A small class-conditioned image diffusion model, trained from scratch.
Model: norm groupnorm, activation gelu.
Rows from block 4 of a small class-conditioned image diffusion model, named by matrix and row number. Rows with one number belong to one channel. Each number is 200 + 20 x the weight over its row's rms, rounded and kept within 0 to 999. All counts start at 0.
After each channel's rows are labels from the 100 images, of 14976 (inputs lightly noised), where the channel reaches its highest value: "colour at peak" is the nearest of a few named colours to the mean colour under the peak. Only what is clearly more common there than usual is listed. The data: crops of objects in photos (Visual Genome).
# convs0: first 3x3 conv (model.enc.2.0.convs.0.weight, 192x192x3x3, standardized in use, each kernel summed), inputs 0-95
# convs1: second 3x3 conv (model.enc.2.0.convs.1.weight, 192x192x3x3, standardized in use, transposed, each kernel summed), outputs 0-95

convs0.186,180,176,181,175,226,178,190,238,165,185,181,182,190,174,180,176,194,195,212,201,191,165,180,210,188,205,183,187,186,171,228,241,231,235,216,190,162,184,195,201,216,192,200,218,196,198,171,188,191,191,196,220,180,212,202,221,209,185,194,171,182,189,214,213,201,187,161,196,201,211,184,206,236,171,208,201,246,205,230,163,196,177,255,186,227,197,182,211,191,172,204,210,177,181,206,181
convs1.186,172,199,231,193,236,209,184,275,203,185,204,216,226,213,210,191,189,167,212,168,214,180,217,214,188,218,177,184,219,199,193,240,187,181,195,205,198,210,208,221,212,205,183,173,206,215,185,220,177,212,202,195,194,189,150,169,209,225,212,221,200,177,204,220,219,215,204,182,210,200,209,218,185,177,176,240,212,187,201,194,186,176,256,206,234,216,216,194,206,179,182,199,213,172,177,211
colour at peak: black

convs0.36,215,205,190,221,169,207,207,185,207,195,220,208,201,198,188,234,207,203,194,192,236,208,190,186,223,186,193,222,207,208,161,209,196,188,209,190,207,175,216,226,179,205,203,185,165,193,203,201,194,198,176,224,204,214,175,191,155,190,197,213,188,215,186,178,207,223,232,191,233,262,220,175,179,245,239,203,176,217,203,161,196,223,183,243,217,198,225,160,221,220,216,190,208,215,174,208
convs1.36,204,232,201,201,210,237,203,182,221,202,213,257,218,205,213,254,213,210,204,189,206,198,230,222,174,180,206,224,200,190,192,181,202,198,200,200,190,204,208,170,216,156,147,195,160,216,187,189,178,221,205,185,183,189,195,190,201,197,199,193,239,170,215,194,192,176,196,213,213,198,235,204,195,171,226,225,191,211,167,202,206,200,215,221,180,212,174,206,195,202,208,197,207,215,209,195
colour at peak: cyan

convs0.28,213,206,217,206,202,192,194,184,196,217,230,218,229,203,215,246,205,232,217,221,216,220,196,235,202,242,205,225,207,185,206,208,196,193,194,198,196,162,189,232,159,210,234,186,194,163,224,186,182,206,177,237,200,224,201,196,196,201,152,203,180,184,201,220,229,202,204,203,207,244,210,195,170,177,230,209,188,205,225,197,193,200,199,199,215,211,190,181,176,216,231,177,187,231,201,166
convs1.28,219,220,221,194,172,168,157,168,205,198,201,222,186,165,177,222,177,245,211,175,209,200,203,217,224,205,192,182,206,195,223,215,208,186,188,191,216,193,216,214,185,173,219,205,209,230,242,219,194,199,221,196,225,181,195,215,165,182,194,173,227,205,201,220,214,203,209,229,205,182,165,188,236,221,192,151,197,225,190,217,234,178,208,213,237,191,194,201,205,213,239,210,217,195,181,194
colour at peak: cyan

convs0.78,183,198,181,231,188,178,194,180,201,220,212,208,178,186,216,198,191,217,202,200,254,220,188,170,218,212,214,214,226,184,171,217,257,179,189,175,198,177,228,283,223,208,187,183,215,195,192,198,181,195,195,222,177,206,187,180,189,200,188,191,205,175,226,199,185,204,217,212,225,212,201,204,191,192,236,209,183,214,208,166,205,181,205,199,210,163,203,185,220,213,222,183,186,198,217,200
convs1.78,198,190,197,197,217,200,195,188,243,236,205,209,207,181,203,229,188,207,164,174,177,174,191,216,199,203,201,180,229,168,188,238,198,193,204,201,197,202,167,200,187,175,189,207,194,196,206,158,226,203,191,207,191,176,162,190,184,186,172,211,177,208,166,183,199,155,200,225,188,184,211,193,160,224,186,184,183,185,228,200,202,214,234,231,186,217,215,200,203,202,211,196,225,204,194,185
colour at peak: cyan

convs0.105,203,215,225,156,177,173,165,187,214,179,176,194,196,214,243,183,204,166,234,201,211,185,173,189,191,236,204,193,186,186,193,192,239,216,215,197,166,233,206,218,209,204,209,196,220,160,213,181,192,217,189,188,175,182,180,206,209,213,215,172,178,199,199,206,212,183,186,184,185,190,192,195,173,161,217,215,193,180,203,197,207,181,198,198,222,185,163,227,188,217,223,159,182,216,226,201
convs1.105,207,221,204,202,198,240,186,182,194,208,200,211,219,215,210,274,205,222,187,209,218,204,199,200,177,203,198,234,207,189,210,194,199,210,189,201,204,195,187,206,218,182,164,198,157,218,183,221,201,231,185,177,231,199,227,184,202,188,206,179,193,214,220,195,200,167,219,185,184,228,223,201,229,208,223,212,202,200,168,177,208,219,203,210,168,200,220,194,178,209,206,210,159,215,210,203
colour at peak: cyan

convs0.167,190,194,204,231,200,202,199,197,165,203,250,179,175,206,189,226,225,180,214,190,203,183,202,197,228,207,188,213,231,187,218,202,189,204,213,226,244,219,200,220,168,170,178,143,191,140,178,191,188,185,216,203,198,215,204,196,199,188,164,229,178,197,222,200,207,188,186,197,188,229,168,216,214,180,187,203,172,202,199,172,184,189,208,227,217,222,217,218,188,196,186,202,191,202,172,184
convs1.167,230,220,201,196,185,223,201,218,239,234,172,209,232,193,191,248,197,212,221,186,180,196,190,214,184,178,234,223,183,203,194,185,199,186,221,197,210,227,202,180,207,218,208,186,177,219,193,235,226,207,201,188,185,198,165,179,189,188,196,196,198,185,216,198,192,172,190,204,234,233,213,220,189,222,196,190,198,229,208,222,220,193,203,230,180,206,221,202,213,212,224,141,170,219,209,199
colour at peak: pink

convs0.30,214,202,236,239,211,191,195,200,191,190,212,196,194,172,213,215,177,260,207,216,225,204,214,200,200,197,218,230,222,197,195,239,194,222,228,175,197,180,213,195,185,206,231,190,188,202,193,208,229,200,191,212,210,175,187,191,179,168,178,200,232,220,186,213,205,205,203,234,214,190,197,189,171,208,240,195,207,208,201,208,211,234,200,163,180,223,236,193,225,184,209,195,227,174,195,156
convs1.30,192,232,189,197,233,222,181,180,234,199,201,224,225,206,186,260,219,208,198,199,193,221,170,174,207,198,202,228,173,171,176,199,221,220,209,193,193,210,182,204,213,186,168,173,165,199,186,200,225,193,201,189,214,211,225,188,208,222,218,179,206,200,183,202,204,174,216,191,192,195,195,199,183,211,200,220,210,211,152,200,221,209,205,217,209,194,192,215,180,186,207,234,157,188,184,199
colour at peak: black; white

convs0.130,202,196,176,197,166,213,169,189,197,197,226,206,235,200,205,198,157,195,183,154,195,236,204,170,202,235,170,196,177,205,173,192,205,216,161,207,187,232,183,193,212,155,157,193,200,154,223,220,189,213,199,168,199,216,198,213,208,215,207,168,198,162,205,161,185,222,207,225,181,208,228,228,214,195,205,223,200,178,164,204,198,164,236,224,217,187,224,199,206,201,229,178,168,179,212,208
convs1.130,187,206,201,223,222,209,207,215,169,214,186,184,187,223,206,193,233,191,208,191,178,204,195,195,182,218,196,161,208,193,174,165,192,183,218,204,193,209,204,151,222,213,177,185,206,197,172,162,148,217,188,200,187,221,197,218,199,219,226,206,205,205,181,189,181,179,205,182,214,198,206,243,191,182,172,224,217,196,194,213,220,223,181,171,202,195,196,238,160,225,210,207,259,232,169,183
colour at peak: white; black

convs0.17,195,182,231,177,208,179,182,198,207,226,207,223,213,197,191,187,158,236,204,189,215,224,206,177,210,205,200,173,199,196,171,205,218,182,168,217,210,205,196,196,157,215,187,195,226,208,201,159,176,214,181,207,176,166,207,197,184,186,174,174,218,158,200,204,167,210,187,196,204,179,188,212,201,214,224,208,221,201,208,177,210,180,177,196,197,165,182,174,206,204,236,192,213,202,194,196
convs1.17,183,178,210,202,204,178,190,170,180,194,179,196,149,197,202,164,210,216,188,180,228,160,203,172,230,189,235,204,197,209,196,231,204,176,160,196,174,207,175,217,221,198,239,222,205,196,198,163,193,190,203,223,206,180,200,192,194,193,208,205,196,182,232,210,184,209,172,224,199,167,183,176,225,195,216,202,189,176,212,206,206,217,191,202,169,203,207,188,191,182,223,204,199,216,231,224
colour at peak: grey

convs0.88,193,205,192,233,211,234,224,195,191,182,192,203,186,176,179,184,191,214,145,170,210,195,186,209,214,162,244,208,171,200,176,161,179,187,255,200,200,209,192,179,183,175,235,196,183,210,189,187,219,185,208,213,203,194,192,195,230,193,202,197,177,206,189,221,169,217,192,229,196,197,209,233,170,197,204,188,182,190,188,181,191,232,165,218,168,195,208,216,231,193,204,193,220,207,200,230
convs1.88,191,260,191,196,204,225,218,218,184,221,199,217,214,198,211,261,196,213,169,190,183,200,199,204,207,180,201,176,222,167,214,193,202,176,223,224,176,201,196,224,184,175,153,211,164,228,188,213,205,220,192,173,176,225,203,180,179,185,210,196,206,185,193,200,199,148,191,212,183,235,213,194,193,211,203,188,161,191,198,198,194,216,205,204,210,150,148,186,249,191,218,202,194,174,222,184
colour at peak: white; pink

convs0.171,186,185,195,163,203,180,174,209,189,210,175,184,217,169,204,174,221,173,201,173,198,179,171,158,202,184,184,209,209,214,193,180,227,200,232,200,196,222,195,167,196,233,186,191,199,175,165,166,201,191,193,206,171,202,187,212,242,211,208,167,182,204,191,205,201,194,174,167,171,202,190,207,229,182,187,223,227,191,205,182,201,179,234,187,230,168,194,264,196,221,200,187,215,200,221,219
convs1.171,201,179,226,184,197,231,211,217,246,178,233,202,194,213,203,223,166,198,226,227,211,182,213,180,224,186,201,210,206,210,191,206,225,252,169,193,174,157,209,215,185,205,196,178,184,185,216,248,203,235,197,211,211,194,229,148,197,201,156,212,186,160,221,214,214,210,199,215,210,241,218,210,211,211,203,230,194,215,212,211,197,198,262,216,179,194,212,194,202,162,182,190,202,251,230,210
colour at peak: black

convs0.49,199,204,218,180,211,217,189,176,247,191,227,205,158,217,203,205,184,195,167,176,140,192,214,188,205,186,201,202,187,212,180,213,179,183,194,224,212,222,214,187,197,191,195,202,204,168,212,190,206,187,197,220,193,186,192,180,253,197,202,226,195,186,176,213,218,194,184,210,174,211,232,229,174,187,181,229,203,218,183,212,207,183,200,203,181,190,200,223,222,225,199,203,183,206,229,233
convs1.49,208,204,202,179,217,238,191,186,219,219,191,203,202,212,200,205,186,164,207,203,175,215,198,183,185,187,199,157,175,208,175,180,174,186,254,199,176,200,207,203,198,223,219,175,200,211,211,181,217,208,233,189,186,240,179,210,214,173,242,179,216,231,180,193,176,194,199,184,217,180,211,218,216,191,204,210,233,217,173,216,180,218,209,176,214,203,205,209,210,212,209,193,205,204,223,179
colour at peak: white

convs0.24,205,191,231,198,207,196,199,217,189,190,202,204,192,218,191,222,207,184,198,190,225,209,215,178,201,192,183,219,182,206,235,234,209,234,191,194,203,198,188,174,160,241,188,172,189,185,189,188,185,219,220,246,204,228,211,194,211,198,203,197,205,174,182,212,191,227,189,180,233,245,189,220,215,180,225,211,219,242,217,229,239,209,238,203,206,206,182,206,179,180,180,227,232,201,242,193
convs1.24,177,174,183,193,192,198,229,200,223,183,199,234,199,197,187,209,192,163,215,205,188,243,193,211,195,235,202,201,163,187,209,234,189,222,234,211,192,218,175,204,207,219,243,227,208,191,210,196,203,212,205,207,215,226,189,226,187,176,184,190,200,167,202,180,211,221,216,202,234,220,176,229,164,222,205,176,223,235,224,135,181,203,164,214,229,165,186,185,215,169,187,189,172,188,173,209
colour at peak: white

convs0.52,211,183,187,212,212,208,207,210,200,240,189,170,203,209,232,162,202,193,222,201,195,151,226,202,216,179,194,202,223,174,268,234,221,214,171,204,216,200,212,184,192,232,225,176,192,192,185,192,227,185,237,211,192,178,212,189,222,197,178,209,202,160,170,192,224,191,178,196,198,190,172,185,188,198,212,217,238,206,219,231,219,212,225,187,169,209,196,226,201,230,178,214,214,170,196,198
convs1.52,187,183,193,220,177,164,222,177,218,180,201,215,201,220,197,221,168,196,207,193,208,252,201,213,208,224,217,200,184,196,184,234,209,205,210,202,193,188,205,178,187,212,222,173,181,196,224,219,208,227,189,207,224,225,193,234,176,195,164,171,209,162,209,176,191,215,244,207,216,210,166,186,215,232,203,148,214,219,234,208,197,189,194,215,245,184,183,200,206,216,219,195,210,172,187,177
colour at peak: white; pink

convs0.39,194,220,183,203,209,206,208,206,180,143,209,181,188,186,220,198,197,172,169,163,197,154,170,165,221,212,192,211,190,187,205,193,210,185,226,206,192,208,203,223,225,212,202,230,183,239,185,224,214,178,201,201,203,192,208,189,193,211,250,174,198,242,196,214,194,163,184,219,223,219,195,202,187,188,197,204,203,188,196,194,189,209,191,198,225,178,198,201,220,202,202,172,168,201,209,208
convs1.39,203,180,233,193,220,191,219,231,191,236,197,180,169,201,228,206,231,218,202,195,201,206,176,186,214,222,207,228,197,189,215,239,203,200,193,191,188,199,190,179,173,202,221,170,201,221,206,175,247,193,225,225,182,195,186,208,222,208,192,220,185,190,191,240,224,234,179,216,199,220,244,223,194,197,206,194,195,189,205,161,226,227,233,226,223,174,191,231,212,191,185,215,225,180,217,232
colour at peak: orange

convs0.116,229,242,199,216,200,226,211,200,194,194,240,202,206,206,222,216,183,202,204,178,227,192,167,196,207,199,187,214,215,214,211,210,198,209,213,135,214,191,183,219,236,201,199,246,166,211,226,227,227,221,187,209,222,214,227,179,205,188,244,197,198,269,208,167,208,216,238,177,220,188,207,208,211,210,199,200,201,205,181,206,203,181,213,211,208,193,245,184,206,218,184,186,190,199,207,195
convs1.116,212,186,215,197,188,193,187,175,188,190,233,218,186,183,200,224,201,223,212,205,175,224,205,226,197,217,220,210,184,181,174,184,194,202,211,214,206,214,193,215,178,238,218,161,184,175,189,173,236,209,212,177,179,183,210,210,217,213,182,194,192,179,203,210,233,183,223,208,226,208,213,192,202,194,166,194,216,207,208,187,157,188,193,223,202,191,186,195,198,197,211,203,193,167,237,201
colour at peak: orange

convs0.60,211,224,194,180,233,214,211,206,195,199,224,212,222,188,173,200,216,172,183,210,213,199,176,197,200,188,197,218,213,207,192,191,168,184,245,198,234,193,214,227,213,207,257,206,190,216,212,196,230,192,209,201,216,194,219,198,195,177,222,191,163,259,204,188,197,220,192,192,235,165,188,230,187,216,208,182,207,217,204,192,196,181,193,203,188,231,196,173,189,164,196,214,212,186,178,180
convs1.60,213,214,185,209,194,237,201,188,194,194,208,210,196,219,213,270,213,221,170,203,219,202,193,217,176,187,192,223,212,200,195,194,218,217,204,180,183,199,206,216,217,196,172,197,169,216,180,219,200,225,179,195,244,201,214,179,203,188,201,201,210,199,207,193,206,187,210,182,189,242,234,194,220,197,234,215,206,215,169,206,209,231,211,236,166,220,200,204,187,232,214,202,197,214,167,191
colour at peak: brown

convs0.142,190,185,241,187,169,185,191,213,227,143,199,209,208,191,188,192,197,194,207,161,190,201,235,188,171,228,191,196,173,213,186,228,216,218,140,199,177,183,201,190,221,201,165,200,199,205,217,181,193,221,179,175,211,180,202,219,212,219,188,171,210,184,195,157,208,195,193,180,196,207,214,193,200,185,187,202,200,204,184,213,224,185,227,186,236,193,177,203,205,218,207,200,175,191,193,196
convs1.142,193,213,200,222,185,235,189,186,201,186,199,199,180,200,219,266,223,225,197,220,235,206,181,192,183,203,200,225,226,197,197,217,200,219,202,211,192,198,207,196,220,199,172,181,173,203,191,241,210,197,160,176,215,207,220,170,208,187,212,190,214,193,222,188,206,186,200,191,181,212,222,214,222,182,234,209,185,192,174,196,213,221,208,197,180,209,205,189,191,184,198,211,167,190,182,197
colour at peak: black

convs0.50,213,215,209,197,198,203,217,199,199,172,180,181,186,205,200,196,174,208,162,183,180,201,185,191,190,214,213,221,184,197,199,182,201,183,249,214,184,187,212,181,240,201,193,244,174,219,184,229,262,213,192,186,189,193,200,194,188,214,255,183,194,285,183,207,187,203,204,216,197,188,211,218,198,222,212,193,193,204,190,225,197,204,185,184,219,174,240,184,239,198,203,196,226,167,195,199
convs1.50,205,181,211,194,214,211,205,207,223,203,187,181,204,231,202,200,265,177,191,184,178,237,207,168,212,203,193,193,180,191,193,198,189,199,190,191,219,201,179,207,170,199,239,193,204,180,207,149,252,201,200,220,177,217,152,189,197,187,226,215,195,193,208,224,230,178,215,225,199,212,214,235,177,191,177,194,197,200,202,205,216,205,215,183,188,193,192,194,207,193,204,191,208,178,218,226
colour at peak: orange

convs0.13,192,198,230,211,200,183,196,187,221,196,232,210,200,200,212,221,215,189,186,197,226,190,202,157,211,211,175,226,216,204,172,225,202,210,214,195,198,206,190,198,187,233,187,172,185,188,195,179,150,193,170,215,265,187,172,169,185,220,189,224,195,170,187,180,204,205,220,190,219,237,212,206,169,187,247,208,210,209,222,168,212,177,201,217,217,205,194,188,184,222,202,203,186,230,192,181
convs1.13,220,206,202,183,224,231,198,198,216,155,194,203,225,206,192,247,197,207,206,208,201,208,194,203,205,200,182,231,205,181,189,216,221,200,198,195,199,204,222,189,166,175,193,186,178,196,186,193,220,200,206,211,198,202,190,188,220,200,183,211,186,195,195,201,230,224,203,215,185,225,221,199,195,215,226,169,209,210,171,198,228,204,218,183,182,202,175,259,171,229,202,199,199,225,185,206
colour at peak: green

convs0.102,186,223,218,185,222,191,192,205,239,200,166,193,188,207,216,205,173,225,211,219,168,206,233,202,189,215,186,185,211,180,225,197,198,199,199,209,186,219,234,194,163,172,234,191,221,204,238,192,174,224,174,182,201,221,199,215,200,234,201,218,180,169,240,232,213,222,188,165,177,205,177,192,192,185,188,217,235,184,172,228,215,200,194,198,202,220,189,214,148,203,219,199,179,186,210,185
convs1.102,184,175,180,174,181,183,220,145,184,192,179,195,207,226,185,155,212,197,229,181,210,224,209,176,200,148,198,170,177,190,183,140,226,200,155,211,179,166,220,180,184,206,189,234,142,160,191,199,169,207,200,176,180,190,222,211,178,175,200,177,194,182,168,214,189,175,194,200,176,169,184,167,249,175,185,176,188,221,200,218,215,188,172,166,190,204,182,209,217,179,189,190,196,203,184,190
colour at peak: grey

convs0.149,204,233,161,180,246,214,182,214,186,232,204,198,200,201,160,183,212,173,202,158,162,182,186,204,178,186,199,199,236,228,250,187,208,186,197,214,212,237,223,188,215,200,227,218,215,186,186,224,223,164,225,166,185,182,190,199,220,188,206,228,186,226,195,182,202,195,202,197,187,167,204,222,217,195,158,183,191,165,197,199,177,191,205,213,194,226,177,215,190,220,181,235,181,159,187,212
convs1.149,194,204,191,201,217,214,185,193,180,197,208,198,182,170,221,178,172,190,236,169,199,201,184,213,214,189,211,191,229,206,214,166,232,209,168,195,176,177,203,177,195,180,171,206,187,166,233,169,183,218,208,190,205,201,193,236,192,220,197,201,182,189,202,188,207,189,182,185,176,163,194,167,240,210,154,191,169,208,195,241,170,183,208,182,179,230,193,204,214,225,201,199,218,228,192,201
colour at peak: black

convs0.165,160,176,205,229,174,209,244,188,197,189,225,187,189,204,216,206,218,218,218,210,260,206,207,199,196,231,224,209,188,194,176,186,227,196,186,201,176,184,209,240,243,201,176,183,201,188,169,216,218,229,205,217,192,186,224,184,201,203,194,215,169,204,220,197,229,197,192,224,210,219,191,217,208,192,236,159,193,218,210,159,209,177,190,194,244,206,215,164,219,175,227,158,214,220,158,205
convs1.165,186,192,177,196,197,153,206,179,210,212,244,190,189,198,214,197,154,208,201,190,161,236,168,198,209,158,234,199,150,177,182,177,201,179,242,205,216,220,218,223,167,176,252,169,205,186,204,153,201,216,223,207,202,187,194,216,189,190,213,188,180,219,185,217,192,174,265,203,200,177,181,209,183,202,196,181,194,217,200,197,167,218,174,197,217,193,190,195,227,210,233,185,210,174,194,187
colour at peak: white

convs0.137,191,166,187,183,195,199,181,184,181,182,204,200,240,204,229,202,193,195,250,214,233,166,158,209,187,168,176,194,211,204,204,216,178,254,214,195,225,195,200,197,216,194,183,177,178,162,204,183,178,245,183,223,237,213,212,213,171,206,176,207,202,185,221,172,245,196,208,166,209,217,216,196,221,152,206,193,195,211,190,151,201,216,220,222,186,211,209,191,177,214,188,178,178,217,191,181
convs1.137,192,203,203,236,194,217,214,241,179,179,202,179,212,228,186,178,181,166,197,217,188,220,212,227,211,218,177,185,208,192,215,191,162,233,176,188,232,193,192,173,188,208,192,181,190,228,183,197,162,190,170,177,187,202,198,202,223,190,182,199,192,174,181,199,218,210,200,184,201,207,222,214,189,183,217,270,166,180,195,215,203,168,212,178,157,225,195,193,199,179,177,197,208,194,171,218
colour at peak: black

convs0.21,180,195,233,188,172,191,211,197,207,239,198,205,212,211,232,208,222,223,230,213,237,242,184,174,194,255,162,208,212,200,182,227,231,241,165,177,195,171,208,209,198,197,186,175,216,161,181,177,187,206,173,216,211,202,184,191,194,198,173,201,186,172,207,155,211,212,174,191,220,197,207,194,231,197,242,217,210,206,200,201,215,201,233,208,207,179,211,169,184,199,204,188,198,226,181,181
convs1.21,200,202,216,182,223,193,196,209,190,214,193,189,178,184,230,199,224,199,180,166,186,170,184,216,184,221,189,217,232,221,215,252,183,157,185,216,232,210,167,224,181,185,201,222,245,198,198,195,203,247,172,189,184,196,184,180,195,203,205,211,179,218,228,215,194,216,189,194,192,179,208,228,192,204,227,218,208,218,227,201,220,196,261,217,176,211,211,187,216,216,187,196,211,190,207,194
colour at peak: blue

convs0.107,220,211,197,179,213,228,194,202,197,205,207,145,199,188,195,196,198,178,179,177,201,169,137,178,200,216,171,211,197,206,205,206,203,213,229,195,192,210,223,197,219,227,196,213,170,195,184,187,205,198,175,198,213,180,178,179,225,189,227,202,182,233,195,178,235,183,193,171,240,205,202,214,218,195,226,220,209,212,199,213,215,214,244,183,238,194,193,211,198,213,171,212,200,209,204,187
convs1.107,188,207,214,224,198,215,194,250,203,206,199,185,207,178,202,193,206,204,184,222,189,211,183,188,202,226,180,195,183,194,198,220,178,221,206,199,231,225,181,156,187,213,211,155,213,190,185,222,209,190,207,220,174,224,189,218,228,224,192,225,191,194,187,213,194,260,182,184,197,236,214,227,164,202,209,202,187,149,229,195,211,191,219,202,228,191,236,197,179,196,163,185,209,208,202,240
colour at peak: black

convs0.34,208,201,174,214,197,194,204,178,218,225,207,207,223,208,218,201,196,201,215,252,208,201,199,211,221,195,200,217,224,181,199,196,200,194,222,176,219,188,162,247,189,250,213,205,211,205,208,195,185,213,183,221,215,211,185,180,196,173,186,195,172,189,205,223,213,209,218,194,205,220,180,205,186,189,231,211,188,222,218,162,218,202,173,213,178,215,203,188,173,186,223,178,194,252,190,199
convs1.34,215,208,171,219,186,190,178,186,207,202,181,220,204,179,202,234,164,207,211,152,199,190,209,214,147,211,176,148,227,213,183,194,209,170,235,201,194,166,212,209,200,196,170,203,193,207,210,215,206,216,187,201,189,198,191,189,181,210,185,148,201,235,211,188,199,205,205,194,218,220,217,205,199,202,182,204,212,238,209,210,211,175,201,204,215,170,218,176,198,187,196,205,182,225,184,174
colour at peak: cyan

convs0.23,193,188,224,215,196,195,202,212,210,211,212,202,229,191,213,195,218,216,188,194,243,190,202,184,197,192,201,203,198,173,197,238,177,192,218,161,199,172,173,191,179,230,196,203,201,229,179,189,191,191,207,246,196,196,208,192,196,190,198,179,195,188,181,177,179,213,184,222,228,196,197,197,188,232,233,177,224,262,231,212,177,240,187,167,180,216,205,177,219,168,189,227,247,207,200,185
convs1.23,199,178,228,203,192,156,196,194,191,213,193,218,188,205,219,157,222,220,190,211,197,196,202,206,253,203,220,192,189,175,199,207,228,205,198,223,241,221,200,186,186,220,226,209,180,209,214,173,223,168,229,228,214,225,209,224,197,220,200,205,196,200,189,212,218,209,221,193,192,148,164,174,170,211,207,152,164,213,222,187,195,210,169,201,230,204,207,202,183,205,183,197,205,222,226,196
colour at peak: pink; white

convs0.172,193,207,194,181,217,222,189,210,170,215,201,149,179,181,165,189,203,191,195,160,192,171,169,198,181,162,220,189,199,204,185,188,196,204,204,210,212,213,210,178,203,188,184,191,214,200,187,190,192,215,214,204,182,175,148,195,229,156,197,200,214,189,190,205,198,146,200,234,191,173,195,207,184,198,200,180,174,150,185,203,188,202,219,211,221,207,166,263,185,210,226,205,181,185,199,208
convs1.172,194,182,194,189,181,180,212,222,223,195,211,246,237,195,202,196,177,153,211,196,176,222,228,187,196,198,199,190,226,198,195,183,202,213,241,199,183,185,207,216,180,166,204,167,217,167,197,200,213,175,233,236,178,213,186,219,193,201,188,216,201,184,174,197,207,219,208,189,230,206,238,217,200,190,180,198,229,204,201,194,218,173,191,177,269,205,216,191,180,223,218,203,202,168,164,206
colour at peak: pink