Weights of a small class-conditioned image diffusion model.
Data: trained on crops of objects in photos (Visual Genome), 123503 training examples.
Rows from block 14 of a small class-conditioned image diffusion model, named by matrix and row number. Rows with one number belong to one channel. Each number is 500 + 40 x the weight over its row's rms, rounded and kept within 0 to 999. All counts start at 0. Numbers have three digits each.
After each channel's rows are labels from the 100 images, of 14976 (inputs lightly noised), where the channel reaches its highest value: "strongest on" is what is common among them. Only what is clearly more common there than usual is listed. The data: crops of objects in photos (Visual Genome).
# convs0: first 3x3 conv (model.decb.1.1.convs.0.weight, 96x96x3x3, standardized in use, each kernel summed), inputs 0-95
# convs1: second 3x3 conv (model.decb.1.1.convs.1.weight, 96x96x3x3, standardized in use, transposed, each kernel summed), outputs 0-95

convs0.23:542474466506480532514520472550520433555451477501534555424501515569525529505473425445475455504487533541522566497496494529455426444516588567487577477496510546493477450408565465576535484508489459434495577451528541507514528464493528505474495470491474479493525555531508527541450516473488461569
convs1.23:438541492497525559482500462545441519464441488536479460554498523483464437503515521459528441492492477543558451525473477516540513528487385464564516561457479389455511526470510483513511568509566512513552492526415462521498494475528498421516430514538537484530483465547474442452475479536519542434
strongest on: object: window

convs0.26:469499493509511536534486447520336548463475512508497505516504508505541523490499553501465549463530557521491493467549470493553564603498502429495498446529419538475530496497510425425486515522531491534526516543575500499482518525525520577481502507543495515528546515521417426472504533521467559445
convs1.26:450490527547511478494472513468536549536470537548472477479504491572542468553437544457487519575510487455481524456497441545467604559552517458485446461534500539500484532479398549518494499433456477479506578500499536550506483550451442527546460491531423476516459520497492434518469587502482459466
strongest on: object: window

convs0.63:544567408489541489531499496513519540551485468455505494420497533462457520515408484397492476439514437478540519507529539499502524468488574576486501542528518462503472507441536486532574507434541411478494508518477499516484474529557552527456478501547515488421491532492499480540403512441512543516
convs1.63:523476519585468494535440493496537522452519449430466484507577483523444525532531549466503566547483581537542518609498461506497456485464450512588497478487472522435426516536499519474507536497519481496478386473442507511472456466502505486581502519488499498552545519477421482472521466513528452451
strongest on: object: tree

convs0.83:502499555411532512508531521467452590517556491541474582508478453467527522487560541438509496551553573505503456523512502604529540443527464453471555492515470511435463465428503520474509488504513548490567501537439507473509508543513430486550500548424515535509495448486455547492554520425484510494
convs1.83:572527482490555431511506524526489495489491508496436500532465452434555433559559502497516501537452463488572486549468470593506447498470486554461509461458478434493483558549508523451510524501512475514553505533432517539407479508431477522537442492468424525496553448552557521516491518513490588468
strongest on: object: window

convs0.49:503472532539415565524493530510508466490547507483417551485519498514556551506532505537514532559494560504532513545526439532533514526496410422470487495517498513513513552562444437487499551593476531507460507426443487436528569523425490424533473453528483504468528533548517464462535431533480501494
convs1.49:525535443508485540544428507523513583444478542405495496535445525507500603478563421479507519488500495528525564488516491505494472461480474559475427502554540465556562524496540522529493503573558482470512506456442487517496493501479470429486561472536484549551444508490546446513490402544502472526
strongest on: object: tree

convs0.11:481547497504474549536548503537424501470452531402487491444545525491499552452485493519565527473572565488508494512534482462473550592477481503454490452555446528500521484489459404489471523513552482584537509561550461542474484555510550490512494573443478573522519483503446455501489506519452544445
convs1.11:500535500470560443464496553505478505496525505519553482503494449494481536468566535515473472536485478488524419460407538426489406493559468507561488536469484491573487472544519515499613489379462476543498489470479430461452453467502471449446558509492500451474522476472481476563463497485458505507
strongest on: object: window

convs0.24:539527454552461542480536470404561516476501527516489506496540544523584474461473527444494463528478442449500479484577458530528609549445448520408510506468497443537487517580517495522524532473436454452528593471543446464512473529530498514452468536513489481447531512539512516506459508537486476455
convs1.24:567479455488514585454499493505488489522545428525505478463478454385543397461524546494514513532510437516539399463547561460543527503479543481538498482493522472510436520485490477496479506415457511496480541447515513524456477505537527498556442567571478554506480476558571451528482498478486480492
strongest on: object: tree

convs0.59:559506511597540527560536539538532598517432534456502521476518536504535520467496484489461468505535480500542450500414545515507463456545456501561472453385456457517544486461509526486451535461472493486450561534466450497505546450432461533566561481547463460495457539484473511465517529534475489529
convs1.59:466551412458536421497539540487534515489417471540529434587466512521504528516425463387527519457478521471513548465503474542508493521513532489464478512483537446493492591565488496506517567492553413496488532516548510581450534545516513508462480459483476548502478468465468469495418511516474516509
strongest on: object: elephant

convs0.55:548492557457508559520493533530493478480506537486525543488533516562499521506566510515521497504563549498537521481517501551481505609536523487539504481434480478511522506506574496484475509517493568438456636522486535423550550461461473475528471482556449446467512458506442515480549418549475412498
convs1.55:502525486380507425509527528526544498600452468496571476535586444498490505526529517447519498485503502531519553491476495482481499506484508487479384557460528549524544467531532540500524534429496482493492554455514494477490564517559482519524485524590553484464527481435498449541452561543494443528
strongest on: object: zebra

convs0.43:504540520520440550577551441519408507492506515461475489514502511493531544438533564569486540493510584499451479498516478482532462600514464457499494517524407532514550529529512509472474502490543527605522503519575507505478475517585551508468503472474483492509480481500436401444529526518434520476
convs1.43:495509467530460451509594493471541507518521465502480504502508504482478565455547461515527501430523503507455447495556592423571430503489487558508520525527534542494529465453555496440573473540545506483447536558475453440480457455508576521421532499529525574466465522504459542533476516523454549448
strongest on: object: window